A small sound classifier, trained from scratch.
Model: 10.9M parameters, arch conformer, activation gelu, moe expert_choice, num experts 4, layers 12, width 192.
Rows from block 6 of a small sound classifier, named by matrix and row number. Rows with one number within an expert belong to one neuron, the router's apart. Each number is 128 + 24 x the weight over its row's rms, rounded and kept within 0 to 255. All counts start at 0. After the name is the row's rms in percent of the matrix's.
Before each expert's rows are labels from the 100 clips, of 14976, where the router gives the expert most weight on average: "strongest on" is what is common among them. Only what is clearly more common there than usual is listed. The data: acted Russian speech (Dusha). In brackets: how many of the 100, against the usual share in percent.
# router: router (model.blocks.6.mlp.router.weight, 4x192, trained with AdamW), inputs 0-95
# up: expert up (model.blocks.6.mlp.up, 4x96x192), inputs 0-95
# down: expert down (model.blocks.6.mlp.down, 4x192x96, transposed), outputs 0-95

# expert 3
strongest on: emotion: sad (99 vs 26.8)
router.3 111 [108  98 110  98  95 139 162 100 135 109 156 100 155 139 113 129 143  86  92  95 145 136 137  97 141 111 124  83 157 103 150 153 158 137 125 165 146  97 100 120 145 143 158 151 150 154 101 143 132 119 158 141 133 167 122 160 100 151 150 147 112 106 117 146 137 122 121 120 147  91 171 113 131  77 125 153 158 100  96  96 129 117 148 122 129 138 142  89  93 158 140 135  68 124 156 146]
up.16 074 [ 70 143 132 150 165 142 149 128 140 116 117 120  93 147 137  67 118 118 175 108 105 117 140 121 128 112 140 113 116 134 105 114  98 170 127 152 126 124 130 161 107 146 132 123 147 186 121 141 130  99 158 144 110 122 122  85 115 124 132 119 146 164 110 139 139  81 108 148  96 146 108 122 131  91 156 126 131 117 109 146  87 131 146 127 146 146 152 128 123 102 167 146  70 142 129  73]
down.16 085 [169 146 127 138 142 124 103  85 103 111  87 119 148 132 155 161 136 191 136 130 109 144 140 149 133 126 102 101 114 150 139 168 136 151 126 128 131 155 160 145  98 129 133 147 127 120 137 178 145 139 167 108 124 110 133 147 129 113 126  97 154 149 178 120 151 127 136 120 113 128 104 123 117 121 113  85  60 154 104 124 152 101 135 114 124 148 148  91 116 136 100 118 149 111 131 181]
up.17 090 [150  99 148  97 173 167  87 157 140 155 130  99 138 131 168 112 104 172 119 102 111 166 153 165  99 146 160 108 167 113  92 119 169 123 138 141 127 101 144 147  98  83 175 155 129 135 111 128 146 103  94 103 146 101 107 135  86 116 110 153 144 143 125 146 145 162  96 129 103 104 129 161 143  91 118  97 113 162 136 148 141 130 154 125 146 154 141 129 141 123 132 170 134 168 154 120]
down.17 098 [ 67 147 128 125 185 130 162 156 149 114  68 103 115 136 139 141 122 108 162 147 141 127 103 127 120 135 101 191 127 136 110 155 141 134  75 103  91 112 104  91 147 117 143 130 158 138 123  74 144 133 121 146 105 150 112 117 142 122 111 162  90 146 113 150 102  93 107 105  95  97  80 147 137 135 130 121 147  88 118 130  66 141 140 151 122 150 107 126  95 129 103 104 119 110 144 132]
up.18 140 [155 141 127 140 122 136  93  96 110 147 119 130 140 129 128 135 123 112 142 134  98 137 166 152 133  90 145 128  76 132 120 123 146  93 166 112 135  90 155 125 138 160 118 133  83  93 148 111 116 138 113 136 165 160 119  98 140 139  94 112 144 127  91 136 124 111 148 142 170 153  97 116 144  94 112 122 122 158 157 129  93 144 108 161 147 145 112 125 121 106 117 175 138 123 115 101]
down.18 118 [110 126 125 128 118  89 111 129 136 120 108  94 126 130  93  85 160 140 146 117 193 119 139 148 142 120 164 151 145 152 146  69 151 183  93 126 133 121 130 138 115 119 128 127  99 115 115 133 136 149  75 146 138 160 145 122 121 104 126 122 156 131 145 135 137 154 127 124 160 143 152  90 104 144 121 140 139 161 133  92 108 134 143 139 144 122  73 114 143 114 132 108 118 157 143 127]
up.19 084 [ 77 124 160 181 128 120  95 130 145 116 119 111  81 141 132 119 160 155 131 149 126 134 136  87 139  63 130  79  84 107 164 122 126 115 166 145 128 112 118 111 133 124 127 152 130 133 132 135 107 133 117 119 107 126 127  79 120 137 121 116 153 131 120 138 155 129  99 128 215 115 144 120 122 130 175 128 151 140 137 114 154 125 118 117 121 130 120 119 169 127 108 172 158 103 112 157]
down.19 088 [140 136 110 161 143 115 120 124 141 129 115 124  42 125 123 107 131 104 127 126 165 172 178 116 131 132 133 126 107 128 138 114 135 138 102 141 141 124 129 159 157 141  97 194 106 114 101 134 110 133 133 133 162 119 131 142 144 117 151 160 118 149 110 102 121  98 147 137  67 140  73 116 114 129 125 127 112 112 138 135  86  85 150 130 124 110  95 124 100 151 118 119 160 139  74 143]
up.20 106 [147 169 171 140 121 122 136 137 150 133 106 134  95 139 165  97 188  78 141 154  81 144 149 177  92  94 130 142 106 116 146 176  98 149 130 115 146 124  85 130 104  97 122 115 104 124 110 173 109 144 132 163 175 103 110 153 131 141 113  92 156 138 117 102 116 121 106 114 143 149 174 102 125 109  94 166  87 160 113 134 126  88 150 164 104 138 152 170 117 104 124 139 118 124 113 147]
down.20 104 [154 145  99 135 110 108  76 102 127 130 114 177 130 145 110 126 134 142 158 158 132 132 180  68 151 132 161  80  91 194 131 121 133 133  97  88 151 142 113 148 119 132 143 121  96 125 110 141 136 126 123 181 138 143 165 142 108 133 133  90 137 152 181 104 119 171 175 122 158 145 117 116 151  75 123 107 139 140 120 106 116 129 152 119 109 136 107 126 161  92 133 114 125  88 115 150]
up.21 138 [130 159 162 135 126 106 176  94 123 122 118 128 155 106 116 144 124 133 160 106 118 122 167 106 130 159 146 147 131 151 154 136 162 139 125 144 153 134 107 120 131 126 125 154 137 105 144 131 143 117 142 152 124 108 142 175 119 124 130 155 115 110 125 108 132 118 177 122 124 123 149  95 139  61 140 135 118 160 109 168 157 113 156 131 128 136 150 112 121  80 136 122 126 182 110 160]
down.21 141 [157 116 155 160 111  84  37 160 138 108 173 141 214 157 117 124 140 132 126 141  77 131 127 111 147  94 153 102  87 150 155 142 148 146 186 104 178 117  80 104 104  89 127 126 143  82 138 134 164 128 129 138 128 114 110 113  82 119 160 143 142 129 156 160 113 113  90 159 163 105 124 167  95 118 114  99 124 126 125 161 166 153 156 120 139 137 152 110 166 116 153 112 124 106 125 137]
up.22 105 [133 156 131 200 163 127 134 124 125 125 136 140 157  98  86 119 129 174 135 122 120 138 164 147 137  91  85  99  89 180 126 109 140 116 148 115 139 129 114 132 139  99 177 131 103 136 125 120 134 146 102  93 105 150 150 103 128 118 129 151 141 141 160 142 118 140 178 149 124 118 127 108 113 125 111 136 122 110 191  75 146 162 127 139 114 118  71 127  99 180 121 107 148 116 105 151]
down.22 103 [ 79 144 142 157 182 114 120 138 127 142 106 141 113 180 154 188 139 159 138 155 132 144 130 122 140 117 138 132 154  88 137 158 163 137 123  90 110 145 143 136 137  89 144  79 135 132 151 103 159 110 113 167  69 131 136 128 125 132  96 112 147 134 134 118 137 124 128 150 164 145 172 109 130 105 144 148 118 141  93  96  83 163 114 165 107 125  96 154 123  93 134 123 123 144 141 121]
up.23 084 [162 122 134 120 138 144 162 131 162 106 104 146 137 144 109 115 133 119 213 134 114 131 159 123 139 122 115 162  99 136 134 130 125 122 100 133  93  90 132  86 141 145 143 111 139 128 103 106 113 168 145 115 130 106  94  68 115  90 102 145 144 116 122 156 138 116 103 112 142 100 134 113 178  99 108 127  95 156 189 135 136 111 109 101 112 170  91  98 162 111 145 124  93 155 132 145]
down.23 095 [108 140 120 109 101 162  93 154 108 111  96 113 123 117 135 126 138 134  55 155 153 139 135 153  69 108 105 135 137 184 104  98  97  69 179 121 143 151 144 120 119 140 129 137 112 116 152 148 115 147 169 144 104 141 128 115 116 119 109 103 121 131 160 120 107 156 152 146 139 135 143 167 127 141 138 101 127 141 113 131 142 137 133 141  83 116 150 114 149 115 123 148 143  76 119 115]

# expert 2
strongest on: emotion: angry (98 vs 18.6)
router.2 092 [ 81 111 111 120 110 150  95 170 142 125 152 135 118 106 216 122 147 156 134  81 101 103 102  88 105 143 157 140  92 126 101 141 157 128 161  89 120 145  90 118  90 148  94 119 125 115 128 104 131 155 117 134 123 100  95 120 165 130 133 103 121 134 131 118 102 135 148 115 134 119  92 164 153 115  94 108 117 121 126 134 126 155 140 125 117 137 121 116 140 162 117 136 112 180 153  66]
up.16 091 [162  87 123 104  99  75 126 111 187 102  84 129 123 157 153 118 141  84 125  93 156 137 146 135 157 112 107 160 166 131 142 119 102 148 116 120 119 132 153 107 132 124 122 111 145 122  94 119 123 115 136 133 163 111  87 135 113 119 118 127 143 171 175  91 134 135 122 149 113 178  95 116 115 130 127 143 156 125 146 128 155  97  79 111 115 134 123 143 146  78 115 124 133 103 166 150]
down.16 087 [107 120 125 180 154 101 166 164 106 122 145 132 144  92 138 121 148 133 128 143 115 119 156 119 121 178 128 130  86 174  80 171 115 128 183 120 147 105 111 132 129 106 140 135 143 115 118 142 139 129 156  98  71 109 101 147 129 135 148 109 161  94  97 113 130 150 130 112 147 130 113 101 123  74 124 134 109 140 121  91  94 148 140 150 180 127 134 112 136 126 121 143 163 117 115 132]
up.17 073 [169 107 141 114 125 129 155  76 104 129 105 141 132 138 182 129 152 123 109 145 135 160 139 122 149  90  92  99 128 108 116 126 119 134 142 129 111  92 140 115 129 110 116 109 111 151 108  93 113 122 154 139 129 165 152 166 125 129 116 132 109 134 134 127 104 126 141 142  69 160 138  83 110  92 127 184 124 111 172 141 109  80 118 124 116 126 127  99 125 122 170 125 158 103 104 123]
down.17 071 [145 140 151 110 171 111  85 165 146 111 140 117  94  82 138 131 121 173  87 110  81 113 152  89 125 155 124 130 136 107  97  90 129 154 152 130 113 149 106 157 140 141 122 139 122 130 155 117 106 101  88 118 127 125 134 112 150 117 136 133 160 149  83 112 107 130 146 163 107 112  85 110 137 137 110 122 104 109 137 140 116  74 107 127 144 164 178 122 102  94 147  96 135 153 117 155]
up.18 121 [ 92 106 141  87 151 142 121 143 103 160  73 124  63 148 137 159 127 118 219 127 101 110 133 121 135 120 120  95 132 130 133 161 123 138 101 129 134 156 150 139 113 100  74 134 134  99 107 108 112 132 133 148 113 120 130 156 126 147 119 131 131 141 106 168 103 116 147 110 162 169 130 149 144 149 130 111 126 170 126 101 146 123 119 128 141 131 144 148 157 130 135  99 171 197 132  92]
down.18 120 [111 108 133 158  38 133 121 125 160  98 122 114 197 135 182 103 110 109  84  80 147 137 144 138 136  92 146 181 119 117 139  73 105 122 131 118 122 116 137 140 146 146 113 140 127 119 146 158 128 114 121 137 186 171 176 136 148 120 150 136 110 148 170 148 101 113  93 125  93  93 141 123 123 119 120 132 114 124 152 112 114  94 127 148  85 104 139 134 140 126 145  91 109 131 147 125]
up.19 104 [138 124 137 137 101 140 100 144  96 111 133 127 193 127 148 132 130 155 167 159  85 147 176 148 146 117 153 171 117 115 107 102  81  98 137 102 150 155 165 149 115 140 140 101 151 113 111 113 113 135 127 134 106 131 121 122 150  93 111  92 155 146 117  92 114 156  91 130 130 170 146 130 137 115 132 111 167 100 134 143 148 135 132  96 128 132 151 121 104 107 127 104 164  58 139 141]
down.19 094 [130 129 113 104 182 129 182 125 106 111 131 105 111  87 127  97  98 129 115 133 133 106  46  81 129 119 154 106 108 129 119 134 124 116 152 146  96 137 112  92 142 117 124 155 141 136 143 135 150 142 119 127 119 131 166 109 134 120 147 138 133 109 112 120 138 149 150 101 193  94 123 104 131 152 118 110  98 128  79 116 115  98 100 108 146 129 198 113 122 125 132 135 124  69 127 157]
up.20 083 [138  96 134  86  86 184 130 100 147 109 113 150 158 132  93 125 125 107 145 171 138 127 124 114 146 131  82 146 105 127 157 164 104 114 180 101 109 107 153 113 116 131 154 128 156 101 157 112 113  93 138 120 139 102 102  95 119 124 129 132 109  99 106 134 155 126 109 154 177 166 121 122 141  89 146  94 151 154 114 142 131  39 150 169 131 154 155 121 120 109 106 130 105 120 128 127]
down.20 090 [128 100 135 142 148 137 131 115  73 168 105 138 126 161 161 139 106 107 157 113 136 111 147 100 114 134 204 128 122 130 108 125 145 121  97 125 147 129 137 101 137 146 106  99 102  94 140 154 129 143 129 126 131 125 121 204 165 130 128 132 125 138 126 132 154 112 140 111  79  93 130  73 122 118  97 106 158 140  75  98 143 205 128 110 146 120 167 149 100 116 140  84 125 115 142 147]
up.21 169 [112  79 147 112 140 159 136 177 152 127 131 108  70 119 136 124 154 107  93 140 142 131  74 143  99 146  94 135 130 121 116 133 126 161 126 124 145 189 153 117 118  85 125 121 125 116 143 221 149 151 119 130 129  84 160 108 110 107 111 123 112 110 118 159 172 132 121 119 159 111 148  96 118 137 133 146 125  94 154  95 126 145 100 115 162 142 157 137 175 130 108 109 110 162 131  98]
down.21 137 [130 158 123 127  92 154 143 123  81 106  93 123 151 148 167 115 143 123 118 142  96 141 136 155 139  87 116 142 126 105 136 130 178 128 165 108 134 103 163 153 149 102 112 147  98 149 141  86 110 117 138 156 144 128 172  96 146 137 123 120  99 135 109 119 120 121 136 103 124 109 128 131 131 158 145 142 120 137 144 100 102 190 125 149 124  87 125 146 133  87 128  88 139  98 157 159]
up.22 073 [144  94 135 129 126 123 152 113 111 110  79 144 124  79 137 148 130 112 109  99 107 132 109 131  71 141 150 128 129 155 108 117 154 170 121 118 114 141 138 127  75  95 135 130 171 136 147  89 120 144 197 114 142 109  88 124 136 132 119 147 133 110 140 152 160 129 145 147 132 136 174  97 123 148  99 131 118 139 139 124 124 153 120  86 142 102 108 136 154 142 122 174 128 107 102 105]
down.22 079 [164 115 117 125 163  76 131 126 138 110 198 113  87 135  93 130 134 126 159 116 144 128 118 111 143  97 133 167 106 127 137  94 155 159 128 122 146 148 114 117 155 110 136 133 104 116 130 130 135 126 137 174 138  90 111 154 104 119 128 125 177 141 100 111 120 153 129 118 123 165 147 177 130 170 138 114 132 120 175 108 191 141 126 147 164 171 139 116 164 139 133 150 117 188 115 152]
up.23 097 [139 146 170 119 106 145 184 120 131  57 118 125 118  98 116 134 137 151 110 145 101 130 134  65 146 106 132 135 152 160  76 122  89 163 177 118 138 167 166 114 123 155 151 108 123 141 107  99 123 106 153 127 150 141  78 146 104 140 120 140 118 199 143 125 138 118 133 112 136 153 106  86 101 109 124 136 153 115 154 143 118 136 181  96 108 111  86 122 168 132 125 126  88  87 114 129]
down.23 100 [113 140 130  85 125 114 110 137 170 138  82 112  75 111 115 135 112 103 154 127 110 114 176 135 116 169 149 181 116 157 120 137 115 147 111 153 103 127 113 130 121 138 113 133 133 130 145 111 128 119 126 151 120 171  90 150 124 123 116 133 148 128  59 154 103 126 138 137 178 121 168  91 128 101 135 119  94 168 143  86 114 125 117 137 153 135 162 143 116 148 120 102 156  98 116 149]

# expert 0
strongest on: emotion: angry (97 vs 18.6)
router.0 099 [ 70 118 106 124 134 147 152 186 116 152 157 120 112 101 229 125 133 143 130  75 101 137  74 103 112 131 147 150 110 109  98 147 165 140 150 114 128 113 101 109 116 149 116 153 140 104 127 120 149 127 130 112 109 111 125 141 140 138 134 139 100 114 133 130  81 150 132 141 138 112  86 150 133 150  81 107 103 138 128 144 128 172 127 142 136 107 164 140 152 132 111 108 122 134 148 114]
up.16 080 [143 136 117 114 139  82 102 152 109 146 113  56 110 105 141 127 129 138 117 172 129 143 159 131  93 116 114  90 101  97 122 157 176  82 109 142 127 171 112 131 105 137 119 108 140 107 132 152 119 121 110 130 157 118 132 128 138 124 134 127 146 139 126 139 140 118 106 110  95 131 125  76 155  97 125 120  70 122 129 139  97 114 106 133 175 188  72 115 146 154 117 170 132  82 133 125]
down.16 086 [108 124 106 161 173 135 172  67 145 102 121 161 159 140 150 137 102  97 110 109  72 151 123 104 148 110 143 174 156  76 136 131 123 132 140 149 103 115 170 122 122 109 161 167 152 120 106 108 103 150 131 136 137 123 138 115 160 127 159 135  95 156 121 132 128 124 114 152 212 140 160 160 164 151 119 116 124  89 143 155 113  75 137 124 149 113 166 119 115 137 135  68 129 114 107 108]
up.17 119 [128 114 146 144 114 119 164 152 148 145  96 120 147 107 122 133 140 122 134 124 109 116 109 104 114 142 131 125 162 169 119 130 191 132  94 147 148 148  96 161 143 195 106 170  83 118 145 101 148 116 128 143 173 119  95 114 105 156  48 131 142 126 121 142 152 112  99 134  84 156 170 109 141 101  98 102 109 138 111 111 127 112 151 129 106 138 109 129  90 119 142 119 140 108  67 115]
down.17 112 [127 112 121 145 169 172 101 133 119 148 144  93 126 120 176 132 101 126 165 141 157 127  97 156  93 137 127 114 100 142 139 104 123 113  98 125  74  95 119 126 127  90 166 100 100 111 125 122 118 120 111 132  92 125 129 155 121 103 139 127 124 159 144 167 149 152 173 116  82 152 113 133 109 179 141 158 146 101  69 153 141 146  99 141 147 118 156 125 105 138  67 129 124  97 134 147]
up.18 152 [113  95 121 124 124  90  88 102  76 128 138 144 108 152 168 107 115 100 142 105 151 145 120 132 118 171 154 149 167 157 109 152 109  85 119 116 142 157 139 171 162 137 121 121 123 102  94 165 123 140 135 142 142  89 160 149 131 115  96 137 114 138 118 114 125 122 168 133 143 116 109 170 126  89 152 134 107 140  97 143 166 171 136  77  84  93 155 127 130 133 104 111 140  85 151 112]
down.18 123 [107 133 113 118  90 155 143 121 136 127 106 122 156 159 122 136 155 162 141  84 136 153 107 162 147 143  80 149 116 120 130  99 103 124 142 117 138  90 142 117 133 133 110 146 124  84 112 116  87  87 137 132 114 192 111 117 104 170 150 113 131 108 116 160 109  92 146 132 121 122 128  91 133 160 129 167 167 124 122 102  94  79 143 144 122 164 114 112 194 133 138 130 136 148 105 158]
up.19 167 [118 143 137  78 133 135 145  79 166 136  99 121 167 138  89 151 111 225 160 164 110 150 127 181 160  94 121 119 127  86 137 133 152 120  78 110 129 117  90 102  95 155 135 130 129 133 139 142 135 135 118 112 119 115  92 120 136 129 140 125 133 143 151 154  94 159 124 182 115 130 162  95  89 130 133 104 136 115 107 140 105 141 128 134 147 103 120 114  74 107 132  95 118 102 162 130]
down.19 125 [120 122 133 126 134 135  88 124  90 115 175 161  90 123 118 149  96 100  67 132 121 120 144  80 113 136 158 159  87 188 116 123 171 166 140 114 142  92 131 113 140 147 138  92 136 108 136  99 156 125 159 114  89 153 135 118 133 120 128 102 127 138 115 148 129 137 135 150 127  88  95 177 105 136 133 113 119 122 133 131 131 171 119 107 144 171  98 111 158 140 110 114 134 154 131  80]
up.20 119 [109 138 119  90 151 101 146 126 146 129 113 140 144  92  80 132 124 126  74 101 138 119 120 136 109 162 132 121 127 150 133 114 140 131 105 139 132 120 113 128 111 137 179 125 114 114 156 165 148 111 174 151 120 139  64 144 182 121 109 119 118 117  96 113  97 117 124 113 148  93 127 140  91 158 138 124 111  98 114 143  99 188 123 100 130 123 134 126  96 110 104 105 107  89 137 135]
down.20 102 [120 146 153 153 131 103 162 148 120 131 145 101  99 134 125 129 126 160 175 118 151 141 157 138 150 112  88 150 109 161 112  58 130 112 124 145 146  99 136 127 115 101 150 142 123  97 104 113 147 153 114 125 118 168  96 123  82 107 102 135 169 133 101 104 147 113 166 124 115 127 131  98 109 118 136 120 136 147 150 183 166 117 145 141 147 146 145 109 140  75 109 107 139 159 150 146]
up.21 157 [118 114 112 162 158 143 162 155  90 139 114 134 106 137 124 132 131  49 112 115  95 127 101 138 120 134 140 114 119 145 137 156 103 131 150 127 107 126 161  91 118 111 140 102 106 141 148 166 132 136 122 128 134  86 149 146 121 119 121 155 143 140 154 109 148 157 167  96 128 159 154  80 113 156 124 137 108 124 124 149 112 149 111 152 102 134 156 134 107 130 128 108  86 150 124 183]
down.21 136 [123 128 127  87 110 147 117 117 154 100 153 106 172 144 183 130 116 134 159 139 166 135 122 149 100 102 106 126  95 110 159  86 120 129 140 111 123 101 130 151 133 137 136 159 132 110 133 103 121 122 162 131 118 112 154 113 144 129 133 121 103 133 162 117 155 128 113 134  97  67 124 154 109  97 133  99 114 133 100 140 132 109 148 123 115 112  73 122 108 113 164 116 131 139 164 111]
up.22 076 [150 131 127 168  98 103 157 104 126 139 110 109 166 177 140 165 157 112 159  93 110 143 122 167  89 133 109 145  75 146 105 132 177 116 140 144 103 181 132 109 111 113 117 117 118 166 102 118 119 116 131 137 163 171 120 135  97 127 100 126 106 127 119 176 108 165 171 129 102  95 181  86 109 119 110 110 127  78 145 127 113  81 113 127 135 129 117 133 173 140 109 139 185 113 112 148]
down.22 087 [137 113 122 105 158 104  99 138  94 161 165 158  92 116 117 164 125  98  53 120 137 126 176 104 152 126 129 124 163 113 128 120 123 118 160 103 161  90  95 144 149 119 111  94 119 118 121 118 137 141 135 124 123 110 146  76 125 132 121 129 154 129  95  71 124 103 115 107 185 136 112 115 158 168 115 121 132 116 120 156 107 177  68 150 165 124 112 151 138 110 145 145 125 122 125 124]
up.23 087 [154 160 107  95 145 136  96 118 125 124 143 139 174  82 176 122 169 147 123 137 129 140 125 153 137 137 142 143 115 147 111 169 144  91 155 113 124 156  96 137 142 182 152 115 170 144 142 119 112 105 115 137 131 112 156 139 150 117 129 115 110 124 164 162 122 158 106  89  76 128 164 141 147 117 127 156 122 132 127 108 112  70 126 143 134 128 114 119  97 118 158 141 173 134 123 111]
down.23 085 [112 121 108 146 150 125 181 113 132 139 132 141 130 121  88 120  88 102 116 115 180 131 129  87 158 136 145 114 147 123 129 123 148 140 139 108 152 128 145 101 137 141 139 164 104 130  92 114 145 128 112 132 104 177 104 136 135 120 109 147 134 155  89 175 125 154 114 131 142 129 105 177 107 156 138 104 175 118 153 137  82 128 119 114 142 132 136 121 105 154 143  79 132 181 149 115]

# expert 1
strongest on: emotion: positive (86 vs 18.6)
router.1 097 [185 172 149 152 139 109 134  82 149 123 107 134  97 159  70 107  91 120 123 204 114 143 182 186 145 121 101 140 143 138 151 135  96 101 128 139 119 125 168 162 179 112 135 122 104 137 151 145 125 127 124 139 135 116 161 118 113 133 121 150 162 132 139 134 159 112  98 143 144 143 155 126 124 135 182 148 119 156 130 171 126 101 116 149 147 107 127 152 108  92 131 165 159  97  98 174]
up.16 082 [147  81 138 117 121  84 147 120  97 155 130 127 145 102 154 136 153 111 177 116 132 117 123 123 115 112 119  90 119 151 164 114 121 118 139 132  86 135 119 122 113 120 136 126 139 161  90 120 110 121 123 143 127 143 133 114 139  81 143 107 140 119 107 102 132 111  78 115 108 140 123 112 101 116 180 146 135 111 122 111 130  97 162 109 168 130 130 145 123 141 101 111 129 106 127 123]
down.16 078 [143 166  97  84 189 192 106 118 106 142 119 122  81 138 130 111  94 146  94 163  97 109 123 133 104 127 143 117  96 156 138 154 146 195 112 127 117 131 151 132 125 128 134 127 164 112 129 107 166 143 132 160 109 109 139 173 147 155 100 121 127 128 133 107 124 148 115 131 168 126 180  96 143 133 135 152 123 132 133 149  78 135 109 120 136 137  77 158 117  97 150 137 152 131 122 167]
up.17 096 [109 168  90 166 142 151 146 147  89 120 162 102  91 142 153 146 168 145 186 132 190 162 119 165 123 119  98 104  97 128  97 163 107 168 116 113  95 112 120 124 122 121 164 143 122 162 128  91  94 133 137 100 102 119 126 141 112 116 187 119 103 123 114 161 106 133 129 118 144 151 128 145 120 159 134 127 161 172 106 131  99 132 145 137 117 116  80 146 138 122 113 145 139  83 131 126]
down.17 101 [141  87 100  68 144 107  99 151 164 140 127 132 136  68 151 111 121  94  95 155 154 116 160 111 111 139 128 125  91 160 151 107 150 116 175 138 117 166 154  98 116 151 103 147 127  88 108 108 130 112 113 126  93 144 133 131 121 143 129  91 120 114 113 125 156 133 129 123 151  98 137 113 146 125 142 132 134 129  85 106 155 128  81 129 142 149 162 113 112 127  91 125 120 148  83 162]
up.18 093 [169 115 117 113 169 132 104 115 159 117 160 109 135 108 129 123  94 122 113 148 155  96 154 139 120 123 117  90 173  84 157 116 134  88 151 149 136 147 158 164  77 100 132 145 127 165 134  68  99 140 113  94 152 115 115 115 131 120 118  81 132 164 133 139 112 118 168 102 151 114 129  93  99 103 133 128 125 123 189 132  96 108 125  82 135 139 150 120 144 134 149  94 102 131 163 132]
down.18 117 [139  98 121 186  83 140 127 101  88 135 159 114  95 121 127 110 116 138 125 126 104 104 115 128 153 132 158 155  77 150 125 107  88 109 141 126  83 170 101 107  97 163 138  90 128 117  90 133 139  88 113 128 106 106 143 147 124 132 125 135 121 103 100  96 115 144  66 133 128 136  94 178 113 158 116 149 125 112  91 117 128 117 122 117 172 130 157 117 155 134 136 151 116  88  72 106]
up.19 101 [124 160 138 138  99 140 158 169 119 118 129 179 114 151 144 131 156 122 134 115 124  82 169 107 140 139 168 105 125 101 119 134 157 198  92  90  84 150 136 123 116 141 143 103 123  99 125 128 131 160 157 129 146 119 100 139  96 123 129 121  93 128 117 134 138 179 116 110 164 129 143 150 138 136 115 135 101 107 170 104  83 125 125 100 120 105 124 172 139 119 156 121 112 125 132 112]
down.19 101 [113 135 136 127 147 109 112  82 133 125 165 117 149 122 105 110 116 132 119 157 182 120 133 151 122 130 127 131 102 118 132 121 100 139 107 107 160 104 121 159 131 136 109 129 118 134 141 146 115 126 124 121 162  99 115  60 121 139  90 124  95 149 137  94 145 134 133 172 121 145 127 153 123  86 138 112 143 135  84  96 185 136 144 124 126 116 136 133 152 147 123 142 206 145 142 138]
up.20 103 [167 144 139 149 113 128 115 123 117 112 116 166 129 127 137 108 155 114  87 175 164 134 106 103 126 117  96 135 106 133 116  71 118  99 160 146 115 120 111 110 117 101 114 108  99 100 110 146 136 152 146 142 124 122 129 116 129 131 119 115 160 115 126 133 156 128  92 127 167  93 143 163 117 180 120  92 117 105 145 111 117  83 120  92 106 140 130 118  93  98 133 129 125 134  89 139]
down.20 106 [132 112 119 137 136 127 113 178 132 107 156 127 107  93 132  94 172 113 146 101 125 163 146 140 163  80 130 115 104 152 148 123 132 137 177 138 128 138 126  98  86 137 136 143 135 111 108 155 124 153 135  94 173 122 149 166 105 120  96  78 104 152 137 161  96 132 149 118 104 177 120  85 136 116 134 133 136 104 126 113 171 193  94 150 141 118 131 133 131 106 129 146 145 158 104 122]
up.21 115 [ 97 130  99 140 149 111 152 102 118 114  96  98 127 100 134 123 121 142 102 162 153 120 138 129 105 146 137  98 223 143 159 124 136 128 149 115 115  98 112 150 113 174 100 136 138 149 113  99 136 147 128 139 141 109 136 123 107 126 164  72 111 115  92 118 116 108  96 100 117 127 103 136 112 153 123 108 112 135 156 112 117 109 108 146 171 151 116  98 139 131 121 145 112 116 158 125]
down.21 112 [140 104 161  94 135 167 119 170 133 123 120 122  97 124 161  90 120 109 130 103 112 133 111 137  94 143 158 144  76  86 129 103  95 123 152 133 109 106 167 126 117  62 112 127 106 173 119 111 115 142 122 106 114 151 117 144 153 129 113 132 131 136  91 116 130 166 179 134 122 158 103 117 156  46  96 131 137 108 153 148 178 136 135 151  92 119 158 147  97 136 102 118 129 118 113  93]
up.22 096 [133 106 107 107 134 143 130 127 114 144  69 116 120 150 153 130 104 107  76 130 131 111 106 110  82 145 100 123 113 117  80 120 112 187 161 104 153 135 147 100 146 161 126 153 170 136 173 127 109 114 156 147 133 101 160 119  98 153 115 147 101 142 133 147 161 143 143 119 137 136 136 154 106 146 148 132 105 139 131 119 167 102 150  97 122 139 142 124 107 149 142 110 174 188 122  81]
down.22 096 [144 149 146 156 110 144 123 126 136 127 173 143 172 159  97 159 162 142 199 112  98 136 153 161 134 148 104 131 151 152 125 109 115 118  88 102  83 103 126 163 155 156 124  87 121 133  82 123 118 175 135 147 117 140 107 116 132 116 138 133 128 133 114 156 119 118 140 133 148  95 147  88 147 113 120 138 158 128 104 131  95 149 143 114 135 105 140 159 133 119 153 146 116 110 119 146]
up.23 079 [106 134 134 103 124 181 122 161 156  87 114 156 152 104 137 141 144 148  97 140 128 133 138 113 162 135 120 109 122  93 125 139 141 115 156 139 118 108 106 115 123 173 145 143 167 119 112 129 104 123  86 125 110  72 165 126 109 135 171  90 111  89 144 133 151  99 123  94 124  83 170 107 108 152 133  93 155 123 152 131 110 125 110  84 121 113 148  73 113  97 141 100 139  95 135 140]
down.23 081 [123 134 148 112 101 142  90 102 129 200 137 136 126 148 144 109 114 116 126  56 117 132 144 130 136 140  97 143  85 162 102  92 147 128 104 147 166 124 126 144 134 134 118 151 128 165 119 138 106 162 174 140 166 147 112  89 148 176 134 117 112 145 121 109 135 122 155 149  99 176 117 172 147  92  97  95 103 132 136 163 136 128 126 156 133 120 147 140 114 116 134 106 119 158 128 156]